{"model": "contrastive audio-text model", "dataset": "short read English sentences (LibriTTS-R)", "train_examples": 26041, "time_shift_ms": 100, "n_mels": 64, "hop_length": 160, "input": "log_mel", "spec_augment": true, "win_length": 512, "tokenizer": "char", "vocab_size": 32, "loss": "softmax", "embed_dim": 128, "encoder_arch": "convnext", "encoder_norm": "layernorm", "encoder_activation": "relu", "encoder_mlp_ratio": 4, "encoder_layer_scale_init": 1.0, "encoder_inner_norm": false, "encoder_subsampling": 4, "encoder_layers": 14, "encoder_width": 160, "encoder_kernel_size": 7, "text_encoder_causal": true, "text_encoder_width": 128, "text_encoder_layers": 8, "text_encoder_norm": "rmsnorm", "text_encoder_norm_position": "pre", "text_encoder_activation": "swiglu", "text_encoder_mlp_ratio": 3, "text_encoder_head_dim": 64, "text_encoder_fused_qkv": false, "text_encoder_bias": "all", "text_encoder_qk_norm": false, "text_encoder_parallel_block": false, "text_encoder_dropout": 0.1, "text_encoder_inner_norm": false, "text_encoder_kv_group_size": 2, "text_encoder_positions": "rope", "init": "orthogonal", "residual_init": "none", "optimizer": "soap", "beta2": 0.99, "lr": 0.0035, "beta1": 0.95, "shampoo_beta": 0.99, "eps": 1e-08, "precondition_frequency": 32, "max_precond_dim": 1536, "one_sided": true, "adamw_lr_other_params": 0.002, "grad_clip": 0.5, "magnitude_pruning": 0.5, "steps": 13400, "batch_size": 256, "epochs": 131.7, "lr_schedule": "linear", "final_lr_fraction": 0, "warmup_steps": 1340, "weight_decay": 0.05, "adamw_weight_decay_other_params": 0}
Rows from block 6 of the audio encoder of a small contrastive audio-text model, named by matrix and row number. Rows with one number belong to one neuron. Each number is 50 + 12 x the weight over its row's rms, rounded and kept within 0 to 99. All counts start at 0.
Before each neuron's rows are labels from the 100 clips, of 14848, where the neuron reaches its highest value: "strongest on" is what is common among them; "loudest band" is the band of the loudest frequency at the time of the peak. Only what is clearly more common there than usual is listed. The data: short read English sentences (LibriTTS-R). In brackets: how many of the 100.
# fc1: MLP up (encoder.blocks.6.mlp.fc1.weight, 640x160), inputs 80-159
# fc2: MLP down (encoder.blocks.6.mlp.fc2.weight, 160x640, transposed), outputs 80-159

strongest on: the word "it" (43)
loudest band: 250 to 500 Hz (40)
fc1.16:50 50 59 37 50 85 61 50 50 43 50 35 48 50 50 80 40 50 50 52 50 50 50 52 50 62 68 50 50 48 50 45 50 65 63 36 50 50 50 52 50 60 50 50 50 50 50 52 44 28 50 50 50 50 71 71 50 50 50 50 50 50 55 69 48 48 29 31 23 50 41 50 50 73 16 60 63 50 63 45
fc2.16:50 50 50 29 50 50 50 34 50 54 50 50 50 50 50 26 50 26 44 50 50 46 50 50 40 50 50 50 50 70 50 50 50 69 34 24 50 39 50 50 50 50 50 50 28 50 50 76 50 51 70 50 50 50 50 69 53 42 35 66 62 50 52 49 50 50 50 54 73 50 50 14 50 93 50 50 30 74 73 31

strongest on: the word "it" (47); the word "is" (25)
loudest band: 250 to 500 Hz (39)
fc1.564:50 32 50 42 36 50 50 50 77 50 50 40 56 50 59 50 43 50 50 43 59 34 50 69 41 50 50 50 50 50 50 28 50 50 77 40 31 50 66 30 27 72 28 50 86 36 20 50 40 74 50 50 28 50 52 50 58 50 50 50 50 50 80 84 58 48 37 58 42 33 50 50 50 59 50 44 33 47 50 50
fc2.564:27 45 50 50 53 35 50 50 50 49 53 50 30 50 36 50 59 50 50 50 66 25 50 50 50 50 41 50 67 60 38 50 50 50 50 40 69 50 30 50 50 50 50 68 50 50 50 76 70 58 78 56 50 40 41 36 22 50 35 66 88 38 81 50 26 50 50 50 34 44 50 50 41 50 45 50 21 35 50 44

strongest on: the word "it" (67); the word "is" (47)
loudest band: 4000 to 8000 Hz (26)
fc1.630:50 71 50 79 46 36 60 84 50 41 39 41 50 68 50 50 36 35 50 79 50 61 25 71 50 51 50 37 50 50 50 50 50 50 50 50 50 50 50 51 24 50 50 68 49 25 54 67 47 50 48 50 15 30 50 63 41 20 50 50 50 50 46 37 48 58 12 50 43 35 50 50 36 50 50 50 50 54 50 50
fc2.630:36 31 50 40 45 59 52 50 50 50 50 50 34 33 44 50 50 33 25 50 50 40 50 50 39 42 50 72 50 64 50 38 54 50 50 41 62 70 37 37 50 50 50 50 36 50 34 39 50 46 50 50 50 50 50 50 50 50 50 77 50 50 39 61 50 50 67 49 62 50 50 58 32 90 69 50 50 57 50 43

strongest on: the word "was" (90); the word "it" (74)
loudest band: 250 to 500 Hz (66)
fc1.197:50 50 50 50 37 51 50 32 50 53 60 34 50 66 50 50 37 50 37 50 50 26 50 45 53 25 50 51 50 50 61 40 50 46 37 63 50 33 50 65 90 50 50 50 50 50 52 50 50 56 50 58 50 46 50 64 33 47 50 50 50 50 50 50 25 84 66 39 50 52 44 50 50 19 50 50 50 50 35 50
fc2.197:50 50 50 35 45 39 32 42 50 50 77 65 50 50 22 50 70 50 32 51 42 33 77 26 50 73 35 50 76 50 50 50 62 50 50 50 50 50 40 50 41 37 59 50 49 50 49 37 50 75 60 50 66 50 47 35 25 49 50 69 59 26 41 68 50 50 77 50 42 50 50 50 37 36 50 44 23 50 50 50

strongest on: the word "do" (32)
loudest band: 250 to 500 Hz (54)
fc1.321:70 67 48 63 26 50 50 50 50 43 50 50 64 50 29 63 50 35 50 50 50 50 36 36 50 50 50 50 21 75 27 50 50 57 50 50 49 33 30 60 50 50 66 50 50 39 50 50 54 50 41 27 38 46 50 50 50 50 78 55 50 50 49 50 50 50 49 50 68 52 32 50 31 87 55 50 50 50 56 69
fc2.321:61 50 49 78 50 49 50 50 87 71 50 64 16 37 34 23 50 30 27 50 53 47 50 50 41 33 34 50 39 50 37 29 50 50 50 34 58 37 66 50 75 66 50 45 31 59 50 50 65 47 56 41 50 57 50 50 30 40 50 67 50 50 39 50 29 50 71 56 50 50 60 76 41 80 39 65 50 51 48 23

strongest on: the word "yes" (42)
loudest band: 500 to 1000 Hz (47)
fc1.132:60 30 50 39 60 50 54 50 50 66 54 39 31 50 50 50 50 50 18 50 79 43 50 50 52 30 50 50 29 50 50 50 63 50 65 50 23 50 63 27 49 74 50 50 48 34 50 50 61 60 59 50 67 42 13 69 50 56 65 50 49 62 50 50 23 50 75 50 50 65 50 50 29 50 50 50 50 69 66 50
fc2.132:50 59 32 50 50 50 70 34 28 55 50 59 50 30 37 41 77 27 27 50 34 50 50 58 77 54 67 50 57 50 50 47 34 50 65 72 50 52 50 50 44 41 64 50 50 60 50 67 50 33 50 31 35 50 50 60 50 50 36 50 50 50 37 50 37 50 56 50 50 64 50 50 50 50 50 42 17 50 83 29

strongest on: the word "it" (51)
loudest band: 250 to 500 Hz (33)
fc1.95:40 50 41 38 29 73 73 29 23 50 49 70 53 51 76 66 29 50 43 41 38 50 55 37 41 50 74 50 56 50 50 50 50 67 50 50 23 50 50 50 59 50 67 64 73 50 52 50 68 70 42 45 50 20 50 50 50 52 63 50 50 31 50 55 43 52 50 50 50 37 69 50 50 50 52 44 50 50 50 50
fc2.95:50 50 50 50 42 50 50 50 50 50 75 50 50 50 50 41 50 40 32 23 50 50 28 50 67 50 51 50 32 75 69 27 50 50 33 42 81 50 50 50 50 51 46 50 50 56 50 56 50 50 62 51 50 43 50 21 50 14 50 50 50 50 36 51 38 50 50 50 50 55 50 50 50 50 50 66 32 50 50 63

strongest on: the word "was" (29)
loudest band: 500 to 1000 Hz (34); 250 to 500 Hz (29)
fc1.130:29 50 50 66 50 25 57 62 50 41 50 50 50 60 49 33 35 63 50 50 33 50 35 54 35 50 50 50 29 50 50 50 50 24 32 50 50 50 50 50 81 27 50 44 32 50 71 59 50 50 50 63 50 50 50 20 46 63 49 50 50 50 50 50 34 43 40 42 50 39 50 50 41 35 50 60 50 30 78 74
fc2.130:66 74 65 50 53 38 50 66 50 37 50 26 50 54 32 35 50 59 43 50 50 50 50 50 77 65 55 81 50 50 50 50 66 50 50 50 35 50 50 50 34 45 29 36 69 49 50 75 50 77 56 50 63 68 26 50 26 50 62 50 50 50 50 50 70 49 57 50 54 24 50 59 67 44 50 50 23 45 50 27

strongest on: the word "there" (30); the word "is" (25)
loudest band: 250 to 500 Hz (42)
fc1.294:50 48 50 41 50 50 50 20 50 50 50 74 35 18 88 50 44 59 62 36 50 50 50 39 39 72 50 27 42 50 50 48 50 32 58 70 58 43 50 50 43 42 31 17 50 50 50 65 50 50 15 50 50 50 50 36 21 50 38 50 44 50 50 33 50 31 47 40 50 71 39 50 39 63 50 50 67 64 65 50
fc2.294:66 34 50 50 50 29 50 50 50 50 58 50 26 50 50 50 50 76 17 50 50 86 50 40 50 50 34 65 33 57 50 50 50 50 50 22 36 50 69 50 48 50 45 50 50 50 48 50 57 42 35 50 26 50 60 81 34 25 37 38 70 50 45 52 80 50 70 71 50 63 45 50 50 50 50 50 50 50 61 50

strongest on: the word "you" (63)
loudest band: 250 to 500 Hz (51)
fc1.387:63 79 35 50 50 53 65 50 50 33 48 66 50 50 53 65 50 33 50 50 55 46 68 37 36 50 31 50 31 86 47 50 50 50 54 50 50 50 50 43 50 45 50 50 50 50 50 30 50 50 50 50 50 41 50 36 50 34 50 30 52 50 50 50 50 59 20 50 56 50 50 50 50 27 50 66 56 50 50 78
fc2.387:50 37 50 77 61 50 50 50 50 50 50 50 50 50 50 50 50 30 50 65 64 69 50 19 50 50 50 60 56 71 24 50 50 60 62 50 52 32 58 66 56 37 26 46 50 42 50 71 50 64 50 33 38 50 50 50 63 35 50 50 50 67 62 50 50 65 70 64 50 46 46 69 50 25 40 50 26 68 50 51

strongest on: the word "you" (48); the word "him" (36)
loudest band: 250 to 500 Hz (28)
fc1.508:50 50 42 50 38 50 57 50 30 50 50 50 50 50 50 55 50 60 50 50 50 50 50 50 50 65 71 50 51 50 64 58 50 50 30 50 32 50 50 50 30 28 40 50 50 76 50 50 50 50 50 61 53 38 36 27 50 59 50 54 50 44 33 50 50 50 55 50 25 54 50 58 50 50 50 44 43 50 50 31
fc2.508:50 76 38 50 50 50 50 60 50 39 50 43 50 22 50 70 63 50 44 50 62 50 50 57 70 47 50 36 50 60 50 50 50 50 50 35 42 50 50 50 50 50 63 50 50 43 50 50 50 50 50 50 50 59 50 50 24 31 50 74 78 50 51 37 50 50 61 38 50 71 50 52 50 83 50 50 50 50 50 30

strongest on: the word "that's" (29); the word "that" (26)
loudest band: 500 to 1000 Hz (38)
fc1.592:36 50 50 66 50 18 50 50 50 61 50 62 50 50 41 50 50 35 35 50 50 50 24 50 50 52 66 38 50 50 45 35 42 30 72 50 50 30 53 61 82 69 50 77 73 50 50 66 50 35 50 50 50 56 50 50 50 50 50 52 50 50 50 42 39 66 30 50 50 50 29 50 46 50 22 50 50 60 75 38
fc2.592:50 50 73 50 50 24 50 50 28 50 59 43 27 70 33 50 61 56 13 59 50 50 50 32 50 72 52 57 50 60 43 48 50 50 71 50 50 34 30 18 63 33 64 56 50 50 50 64 50 50 50 41 59 63 42 58 27 50 36 30 74 31 50 50 50 50 37 50 50 33 65 50 38 50 71 50 50 71 50 55

strongest on: the word "you" (60); the word "and" (26)
loudest band: 250 to 500 Hz (40)
fc1.603:83 85 50 50 74 44 50 50 50 42 50 78 50 23 37 50 50 50 50 63 50 30 49 50 50 50 53 50 66 50 72 36 50 50 34 63 50 39 43 58 50 39 50 51 30 13 84 50 43 51 50 50 46 55 40 67 50 48 50 72 38 44 45 50 56 52 42 33 50 29 50 69 50 50 50 50 39 66 50 50
fc2.603:57 39 44 50 50 84 50 50 50 18 50 50 50 34 50 50 50 50 28 56 78 96 41 50 50 54 50 50 60 50 61 50 58 50 53 26 34 32 50 50 40 63 50 50 50 50 28 50 63 50 24 69 30 43 50 61 50 50 50 50 50 50 50 46 50 50 50 50 31 66 50 50 28 57 41 73 47 50 59 37

strongest on: the word "you" (80)
loudest band: 250 to 500 Hz (41)
fc1.569:65 34 19 50 50 22 80 50 47 50 43 57 50 42 50 50 40 50 50 50 28 65 31 50 32 63 50 49 48 50 50 50 50 58 50 50 69 50 49 30 61 50 50 49 81 65 44 78 38 01 50 50 37 40 59 25 65 50 63 69 25 50 50 25 50 50 40 50 50 50 50 50 50 56 50 67 50 50 50 50
fc2.569:50 65 50 50 50 43 57 64 31 42 50 50 50 50 39 50 50 45 50 50 14 34 50 50 63 50 47 55 50 79 40 80 34 55 57 27 38 50 50 23 62 50 50 50 26 50 50 66 43 37 50 40 65 50 63 66 50 50 37 27 73 50 50 50 50 42 50 50 78 40 50 58 29 59 58 50 50 50 50 67

strongest on: the word "yes" (75)
loudest band: 500 to 1000 Hz (34)
fc1.448:69 36 50 50 50 50 37 50 41 57 50 50 50 50 50 50 25 50 50 50 41 39 50 69 64 50 60 50 50 50 50 50 21 33 68 64 50 42 68 34 32 41 76 50 50 62 72 50 50 50 50 58 74 57 50 50 50 36 67 62 50 51 50 48 50 76 68 36 29 64 50 50 34 50 50 50 50 50 80 77
fc2.448:50 67 23 50 50 33 50 50 50 56 50 50 50 66 50 50 35 50 50 30 50 29 50 48 50 50 37 50 26 68 72 63 54 50 48 47 50 50 50 23 79 39 54 51 40 65 22 55 50 50 50 50 57 50 50 67 70 35 28 50 65 69 50 71 68 50 50 50 39 37 50 36 16 50 76 41 50 50 75 33

strongest on: the word "never" (25)
loudest band: 250 to 500 Hz (41)
fc1.382:50 21 50 44 50 50 50 50 43 30 50 59 42 68 50 50 72 41 50 59 50 50 38 21 32 50 50 50 44 73 56 50 50 78 78 50 50 36 50 50 37 50 50 50 37 50 50 50 59 60 50 50 50 50 58 35 50 22 50 60 61 27 50 50 50 50 50 50 50 47 50 50 50 62 63 39 60 33 69 50
fc2.382:50 42 13 50 55 53 77 50 48 63 45 50 24 50 50 50 50 50 50 50 50 50 47 47 50 35 50 43 50 56 50 50 70 31 50 50 53 50 50 50 56 70 89 50 50 50 50 50 50 50 62 31 35 22 50 20 75 50 50 50 33 32 45 25 37 50 66 80 50 50 50 70 50 72 42 50 50 68 62 50

strongest on: the word "you" (34)
loudest band: 250 to 500 Hz (40)
fc1.350:49 36 50 22 53 62 24 50 74 49 50 50 50 71 32 69 50 38 50 50 50 54 22 30 21 59 17 66 50 50 77 66 50 50 24 50 50 63 64 50 50 50 50 54 50 55 50 78 50 33 79 67 37 59 27 45 50 50 50 55 50 33 50 50 51 50 50 50 50 50 64 23 50 50 38 50 47 50 64 50
fc2.350:50 31 73 50 50 50 62 69 32 50 50 50 50 50 76 50 50 50 55 93 50 50 50 71 61 75 50 60 54 40 54 50 44 50 50 46 50 50 29 50 50 74 50 32 50 79 32 91 54 50 50 53 42 20 50 50 50 63 58 67 37 46 50 50 36 50 50 50 50 67 50 50 55 50 50 61 38 40 50 50

strongest on: the word "was" (25)
loudest band: 250 to 500 Hz (35)
fc1.446:50 50 52 81 50 50 63 58 55 50 50 40 28 37 62 61 47 50 22 53 50 50 32 36 34 43 50 50 40 50 50 29 50 50 31 50 76 59 50 50 50 74 64 50 50 61 47 66 50 50 37 36 66 50 53 39 42 54 39 50 42 50 50 32 50 50 50 69 55 50 28 50 17 65 50 50 37 26 50 45
fc2.446:50 50 50 52 61 57 50 50 60 50 50 65 44 50 29 50 50 50 50 50 50 50 65 50 50 50 65 40 50 50 30 50 50 50 54 51 62 50 41 20 50 24 50 73 50 59 39 50 35 47 50 24 50 60 50 29 50 50 50 50 50 50 43 50 50 33 50 50 50 50 50 50 21 50 68 50 48 50 50 50

strongest on: voice: female (87); the word "i" (58)
loudest band: 500 to 1000 Hz (33); 1000 to 2000 Hz (27)
fc1.367:50 50 68 50 50 50 50 50 77 50 47 23 50 29 50 66 64 72 45 50 60 50 50 50 65 51 43 81 58 67 50 50 22 50 39 70 50 50 50 25 35 37 50 29 21 50 50 50 55 50 50 65 50 50 45 50 50 27 50 57 41 59 50 50 68 50 50 53 50 46 64 50 26 45 28 18 50 15 68 94
fc2.367:54 60 29 50 37 50 50 50 50 63 50 30 61 42 36 50 50 50 50 50 50 50 50 65 68 51 59 50 50 64 50 50 41 50 50 17 50 50 50 29 52 50 66 15 19 28 50 50 60 50 50 82 34 50 50 50 50 59 28 50 21 50 57 52 82 28 50 50 50 50 50 50 04 45 56 33 36 50 50 50

strongest on: the word "do" (32)
loudest band: 250 to 500 Hz (43)
fc1.473:84 57 50 99 39 50 34 50 71 50 52 69 50 26 50 63 50 40 50 50 50 39 46 50 50 41 54 50 50 50 50 28 50 61 50 43 50 40 50 50 80 50 50 50 69 50 45 50 37 50 43 37 50 50 50 60 50 50 73 50 50 37 50 49 26 50 50 25 42 73 48 59 42 58 50 50 50 35 58 50
fc2.473:65 35 53 50 50 50 50 67 73 61 61 78 15 50 32 29 66 29 17 50 50 50 70 50 50 50 50 50 50 40 30 31 50 63 50 50 74 29 50 50 77 69 50 35 50 50 50 73 50 42 67 31 50 50 50 50 34 50 42 64 63 50 50 40 26 50 80 50 50 50 66 50 60 63 50 50 18 28 31 50

strongest on: the word "yes" (82)
loudest band: 500 to 1000 Hz (41)
fc1.195:60 44 50 50 72 66 35 23 37 50 50 24 50 50 50 50 50 52 50 17 50 51 50 50 50 31 51 69 31 21 68 50 29 50 36 68 50 50 50 30 50 60 50 65 86 50 50 50 50 50 61 50 50 66 50 75 95 28 34 58 50 50 50 50 27 61 35 50 40 50 50 50 50 41 50 26 50 56 47 50
fc2.195:39 50 41 50 67 68 62 50 58 50 52 50 50 21 29 59 46 50 50 31 50 50 50 35 50 69 46 61 48 50 44 50 50 46 51 35 77 74 42 50 62 50 49 50 63 59 50 77 48 66 50 26 50 57 50 50 42 40 50 50 69 50 50 73 62 50 49 50 50 50 54 34 59 50 47 50 50 50 53 39

strongest on: the word "no" (28)
loudest band: 250 to 500 Hz (37)
fc1.81:50 50 47 78 50 50 52 31 50 40 50 50 40 40 50 50 50 50 50 50 46 50 50 50 50 17 50 50 41 53 52 32 38 50 59 63 62 39 50 24 66 62 72 50 70 50 50 50 71 59 32 54 50 50 50 61 57 53 50 50 42 50 61 50 26 67 28 50 37 50 68 26 50 36 72 50 68 50 50 50
fc2.81:48 45 50 34 50 48 50 41 50 36 50 67 50 40 37 50 50 50 20 50 29 42 50 27 50 71 30 85 63 84 43 50 50 70 38 50 50 50 63 61 25 50 50 50 50 50 46 50 50 69 41 50 50 50 50 62 50 45 56 59 49 26 50 71 61 54 50 50 50 55 43 50 50 30 50 50 40 50 69 50

strongest on: the word "there" (51); the word "is" (27)
loudest band: 250 to 500 Hz (56)
fc1.79:50 36 50 56 52 30 60 09 42 50 50 50 38 14 67 50 72 50 50 36 50 50 50 50 27 67 49 50 50 50 50 50 50 31 67 50 34 50 50 52 65 64 37 50 50 50 50 50 50 50 42 50 69 50 50 37 25 52 61 46 31 41 39 23 50 50 35 64 32 50 50 50 37 50 50 33 63 50 59 50
fc2.79:78 51 50 50 50 24 36 54 40 50 50 50 21 50 74 50 50 50 20 50 50 74 46 36 50 70 48 50 50 50 41 56 50 50 50 30 50 30 46 50 37 50 50 63 59 62 38 68 50 49 46 50 50 63 50 69 16 50 37 57 73 48 55 32 69 58 50 67 50 50 50 50 50 50 74 51 45 59 53 64

strongest on: the word "it" (31)
loudest band: 500 to 1000 Hz (36); 250 to 500 Hz (35)
fc1.440:50 41 50 27 56 81 16 32 50 50 70 78 44 50 50 50 59 55 30 50 50 50 36 73 50 50 50 26 45 31 50 50 69 50 50 50 38 50 70 50 50 50 50 72 50 50 64 50 70 50 52 72 43 40 35 62 25 50 50 50 50 22 28 59 26 74 50 50 50 72 49 50 58 50 41 50 39 41 46 50
fc2.440:50 58 27 50 50 50 50 50 45 56 11 50 37 38 29 60 43 50 20 50 53 50 50 39 64 50 50 50 50 50 54 31 29 50 50 50 50 60 58 41 50 67 50 50 45 68 50 53 50 50 46 32 50 50 50 50 33 50 50 39 34 50 41 32 36 35 46 50 46 65 50 38 77 71 40 50 29 50 50 50

strongest on: the word "there" (38)
loudest band: 250 to 500 Hz (61)
fc1.324:30 42 50 59 50 50 50 50 50 50 50 37 50 42 57 50 50 50 50 38 50 50 50 59 25 50 50 64 50 50 42 39 28 36 42 32 56 50 73 39 63 76 50 50 62 57 50 50 50 50 43 36 75 50 34 50 53 70 49 50 50 50 61 23 37 71 50 50 28 60 50 35 50 50 50 57 50 50 43 36
fc2.324:50 64 50 50 50 35 54 50 50 50 50 58 39 81 54 50 50 24 35 50 57 50 67 50 39 50 74 50 50 50 22 50 50 63 50 50 68 40 33 47 50 40 41 50 74 50 50 65 30 50 50 36 50 50 59 50 51 50 50 50 63 50 47 50 27 50 50 50 50 41 50 50 25 34 50 64 21 50 50 50

strongest on: the word "you" (53); the word "what" (30); the word "do" (25)
loudest band: 250 to 500 Hz (41)
fc1.402:50 52 50 50 50 50 50 50 44 50 50 87 50 34 55 72 33 50 63 50 50 50 50 14 47 32 63 50 50 47 50 50 60 50 64 61 50 48 50 50 22 50 50 50 30 33 32 50 22 50 50 50 50 71 50 50 65 91 50 62 50 27 50 71 50 50 35 45 79 63 50 57 53 59 60 60 50 50 53 63
fc2.402:50 50 60 50 50 37 61 50 56 41 52 59 50 76 36 31 50 40 51 50 62 86 25 50 50 40 50 49 50 32 51 27 37 34 73 60 39 39 73 46 56 50 50 50 50 50 28 50 50 66 60 29 50 50 50 57 50 25 50 50 50 50 50 39 48 55 50 59 22 50 50 50 50 50 64 50 50 45 50 36

strongest on: the word "oh" (25)
loudest band: 250 to 500 Hz (44)
fc1.7:50 50 38 62 50 50 50 50 50 35 50 50 54 50 63 24 50 50 58 53 50 50 50 50 50 38 50 50 50 70 25 50 50 26 49 50 50 50 51 50 65 60 50 69 59 50 54 50 60 22 50 50 47 50 33 61 50 50 50 72 64 57 50 50 50 50 50 50 50 43 61 50 50 14 82 50 63 50 39 38
fc2.7:50 42 63 38 50 80 41 50 50 28 50 50 27 53 26 35 49 50 21 50 50 50 30 37 66 50 50 50 84 60 50 50 64 50 50 50 50 50 79 56 39 45 50 50 37 50 70 69 50 70 50 50 63 50 50 50 14 50 69 50 50 35 50 50 46 50 50 50 50 50 45 50 29 32 50 54 59 74 70 50

strongest on: the word "and" (29)
loudest band: 4000 to 8000 Hz (48)
fc1.74:40 50 75 50 50 21 50 50 75 50 50 50 50 50 50 50 50 50 70 50 50 63 72 65 50 50 33 70 47 50 50 50 14 50 50 50 78 74 50 50 50 57 50 50 32 50 86 50 50 42 50 50 26 79 50 50 76 50 31 50 50 15 50 20 34 27 66 46 38 50 50 62 54 42 50 26 50 33 50 50
fc2.74:29 63 47 61 50 50 23 46 41 61 20 41 37 47 61 50 35 50 44 63 50 50 50 63 50 50 50 50 50 63 50 57 71 41 50 50 23 50 38 50 50 50 50 50 25 50 50 50 64 50 72 72 50 50 46 50 35 50 39 50 50 53 81 50 50 41 50 47 30 76 50 50 83 11 50 50 54 34 50 70

strongest on: the word "do" (25)
loudest band: 250 to 500 Hz (40)
fc1.290:59 89 50 83 27 36 48 64 50 50 50 63 50 40 42 50 50 50 50 44 55 53 50 59 50 50 54 20 44 50 50 44 50 50 47 50 50 36 50 50 50 50 97 66 34 50 50 50 28 50 50 50 33 50 41 60 61 50 57 50 50 49 59 50 50 50 50 42 50 61 50 76 50 50 50 31 50 65 50 55
fc2.290:64 50 88 68 50 50 50 47 80 34 50 87 28 50 50 28 61 34 52 46 50 79 50 41 23 34 50 50 71 50 69 32 50 66 50 50 49 47 60 64 52 50 50 44 33 50 24 50 50 39 50 50 50 50 81 57 59 34 50 66 55 50 32 50 22 50 50 50 56 50 50 50 50 50 50 79 33 50 50 43

strongest on: the word "there" (57); the word "was" (39); the word "is" (25)
loudest band: 250 to 500 Hz (47)
fc1.500:50 36 63 36 50 64 50 50 35 29 36 45 50 50 45 44 50 50 50 50 50 41 24 72 39 46 50 60 87 37 50 50 50 50 50 26 50 50 62 44 50 37 25 50 42 46 57 50 50 39 50 53 50 60 50 50 50 50 57 50 50 50 37 50 50 81 50 50 73 37 50 54 32 50 45 50 47 50 40 50
fc2.500:50 50 50 50 50 50 33 50 24 75 50 69 50 36 50 50 50 41 50 50 50 62 32 53 50 50 50 50 50 34 28 50 63 50 50 50 73 46 38 38 30 50 50 50 41 50 63 37 52 50 65 50 40 50 50 30 31 50 51 50 50 28 50 50 70 50 66 50 50 29 50 50 50 25 50 36 11 50 36 87

strongest on: the word "you" (38); the word "she" (28)
loudest band: 2000 to 4000 Hz (49)
fc1.80:55 67 38 50 66 50 50 60 23 50 50 76 50 35 32 50 50 25 50 39 61 50 50 80 50 50 50 50 60 62 50 59 50 50 39 73 50 50 15 50 56 50 50 42 62 50 50 50 24 34 37 66 27 37 41 71 50 70 42 61 34 33 79 50 56 50 56 50 50 50 50 60 50 78 48 63 50 50 56 50
fc2.80:40 50 50 66 50 43 64 50 50 67 42 50 17 25 50 50 50 50 50 37 50 71 40 32 50 73 63 50 50 50 62 50 40 50 50 50 57 50 65 57 54 50 76 50 28 60 28 57 50 50 50 50 35 50 50 71 32 50 39 50 42 32 38 44 36 50 50 50 20 50 63 45 32 72 42 50 75 17 50 21

strongest on: the word "no" (60); the word "now" (39)
loudest band: 500 to 1000 Hz (33)
fc1.416:44 50 62 54 61 50 50 46 50 50 60 66 50 70 50 30 42 16 62 50 50 50 64 50 29 50 50 50 64 62 62 50 50 61 50 50 33 54 19 50 65 50 73 60 69 54 59 50 50 55 50 68 50 65 41 86 53 50 38 58 37 50 52 50 31 50 50 58 50 50 33 37 50 81 50 68 50 57 85 50
fc2.416:44 50 52 52 50 50 50 48 32 50 38 26 50 50 50 50 55 50 33 20 50 53 60 35 50 54 50 28 36 50 50 50 50 53 50 50 36 59 50 50 77 35 50 67 69 50 50 61 74 70 63 50 55 50 50 29 82 25 50 50 50 55 26 42 81 50 64 50 37 50 50 40 30 50 36 50 38 60 72 37

strongest on: the word "yes" (49)
loudest band: 500 to 1000 Hz (39)
fc1.429:50 25 50 49 50 50 23 50 66 63 50 50 50 50 50 50 35 61 50 34 24 50 34 77 50 50 53 57 42 50 50 50 48 50 50 48 12 66 52 33 69 50 50 76 69 67 50 50 50 69 77 69 58 50 40 66 50 50 50 50 28 48 42 50 30 49 85 61 26 50 30 45 50 46 50 52 25 50 63 45
fc2.429:50 63 50 50 64 32 50 70 21 50 50 34 50 61 28 50 50 50 50 16 50 32 50 33 67 79 50 50 58 46 39 64 45 50 50 50 50 50 50 19 69 50 55 31 63 50 50 50 50 41 68 46 50 50 36 50 36 21 35 50 50 50 67 50 50 50 50 50 50 50 55 29 43 50 68 50 30 82 62 50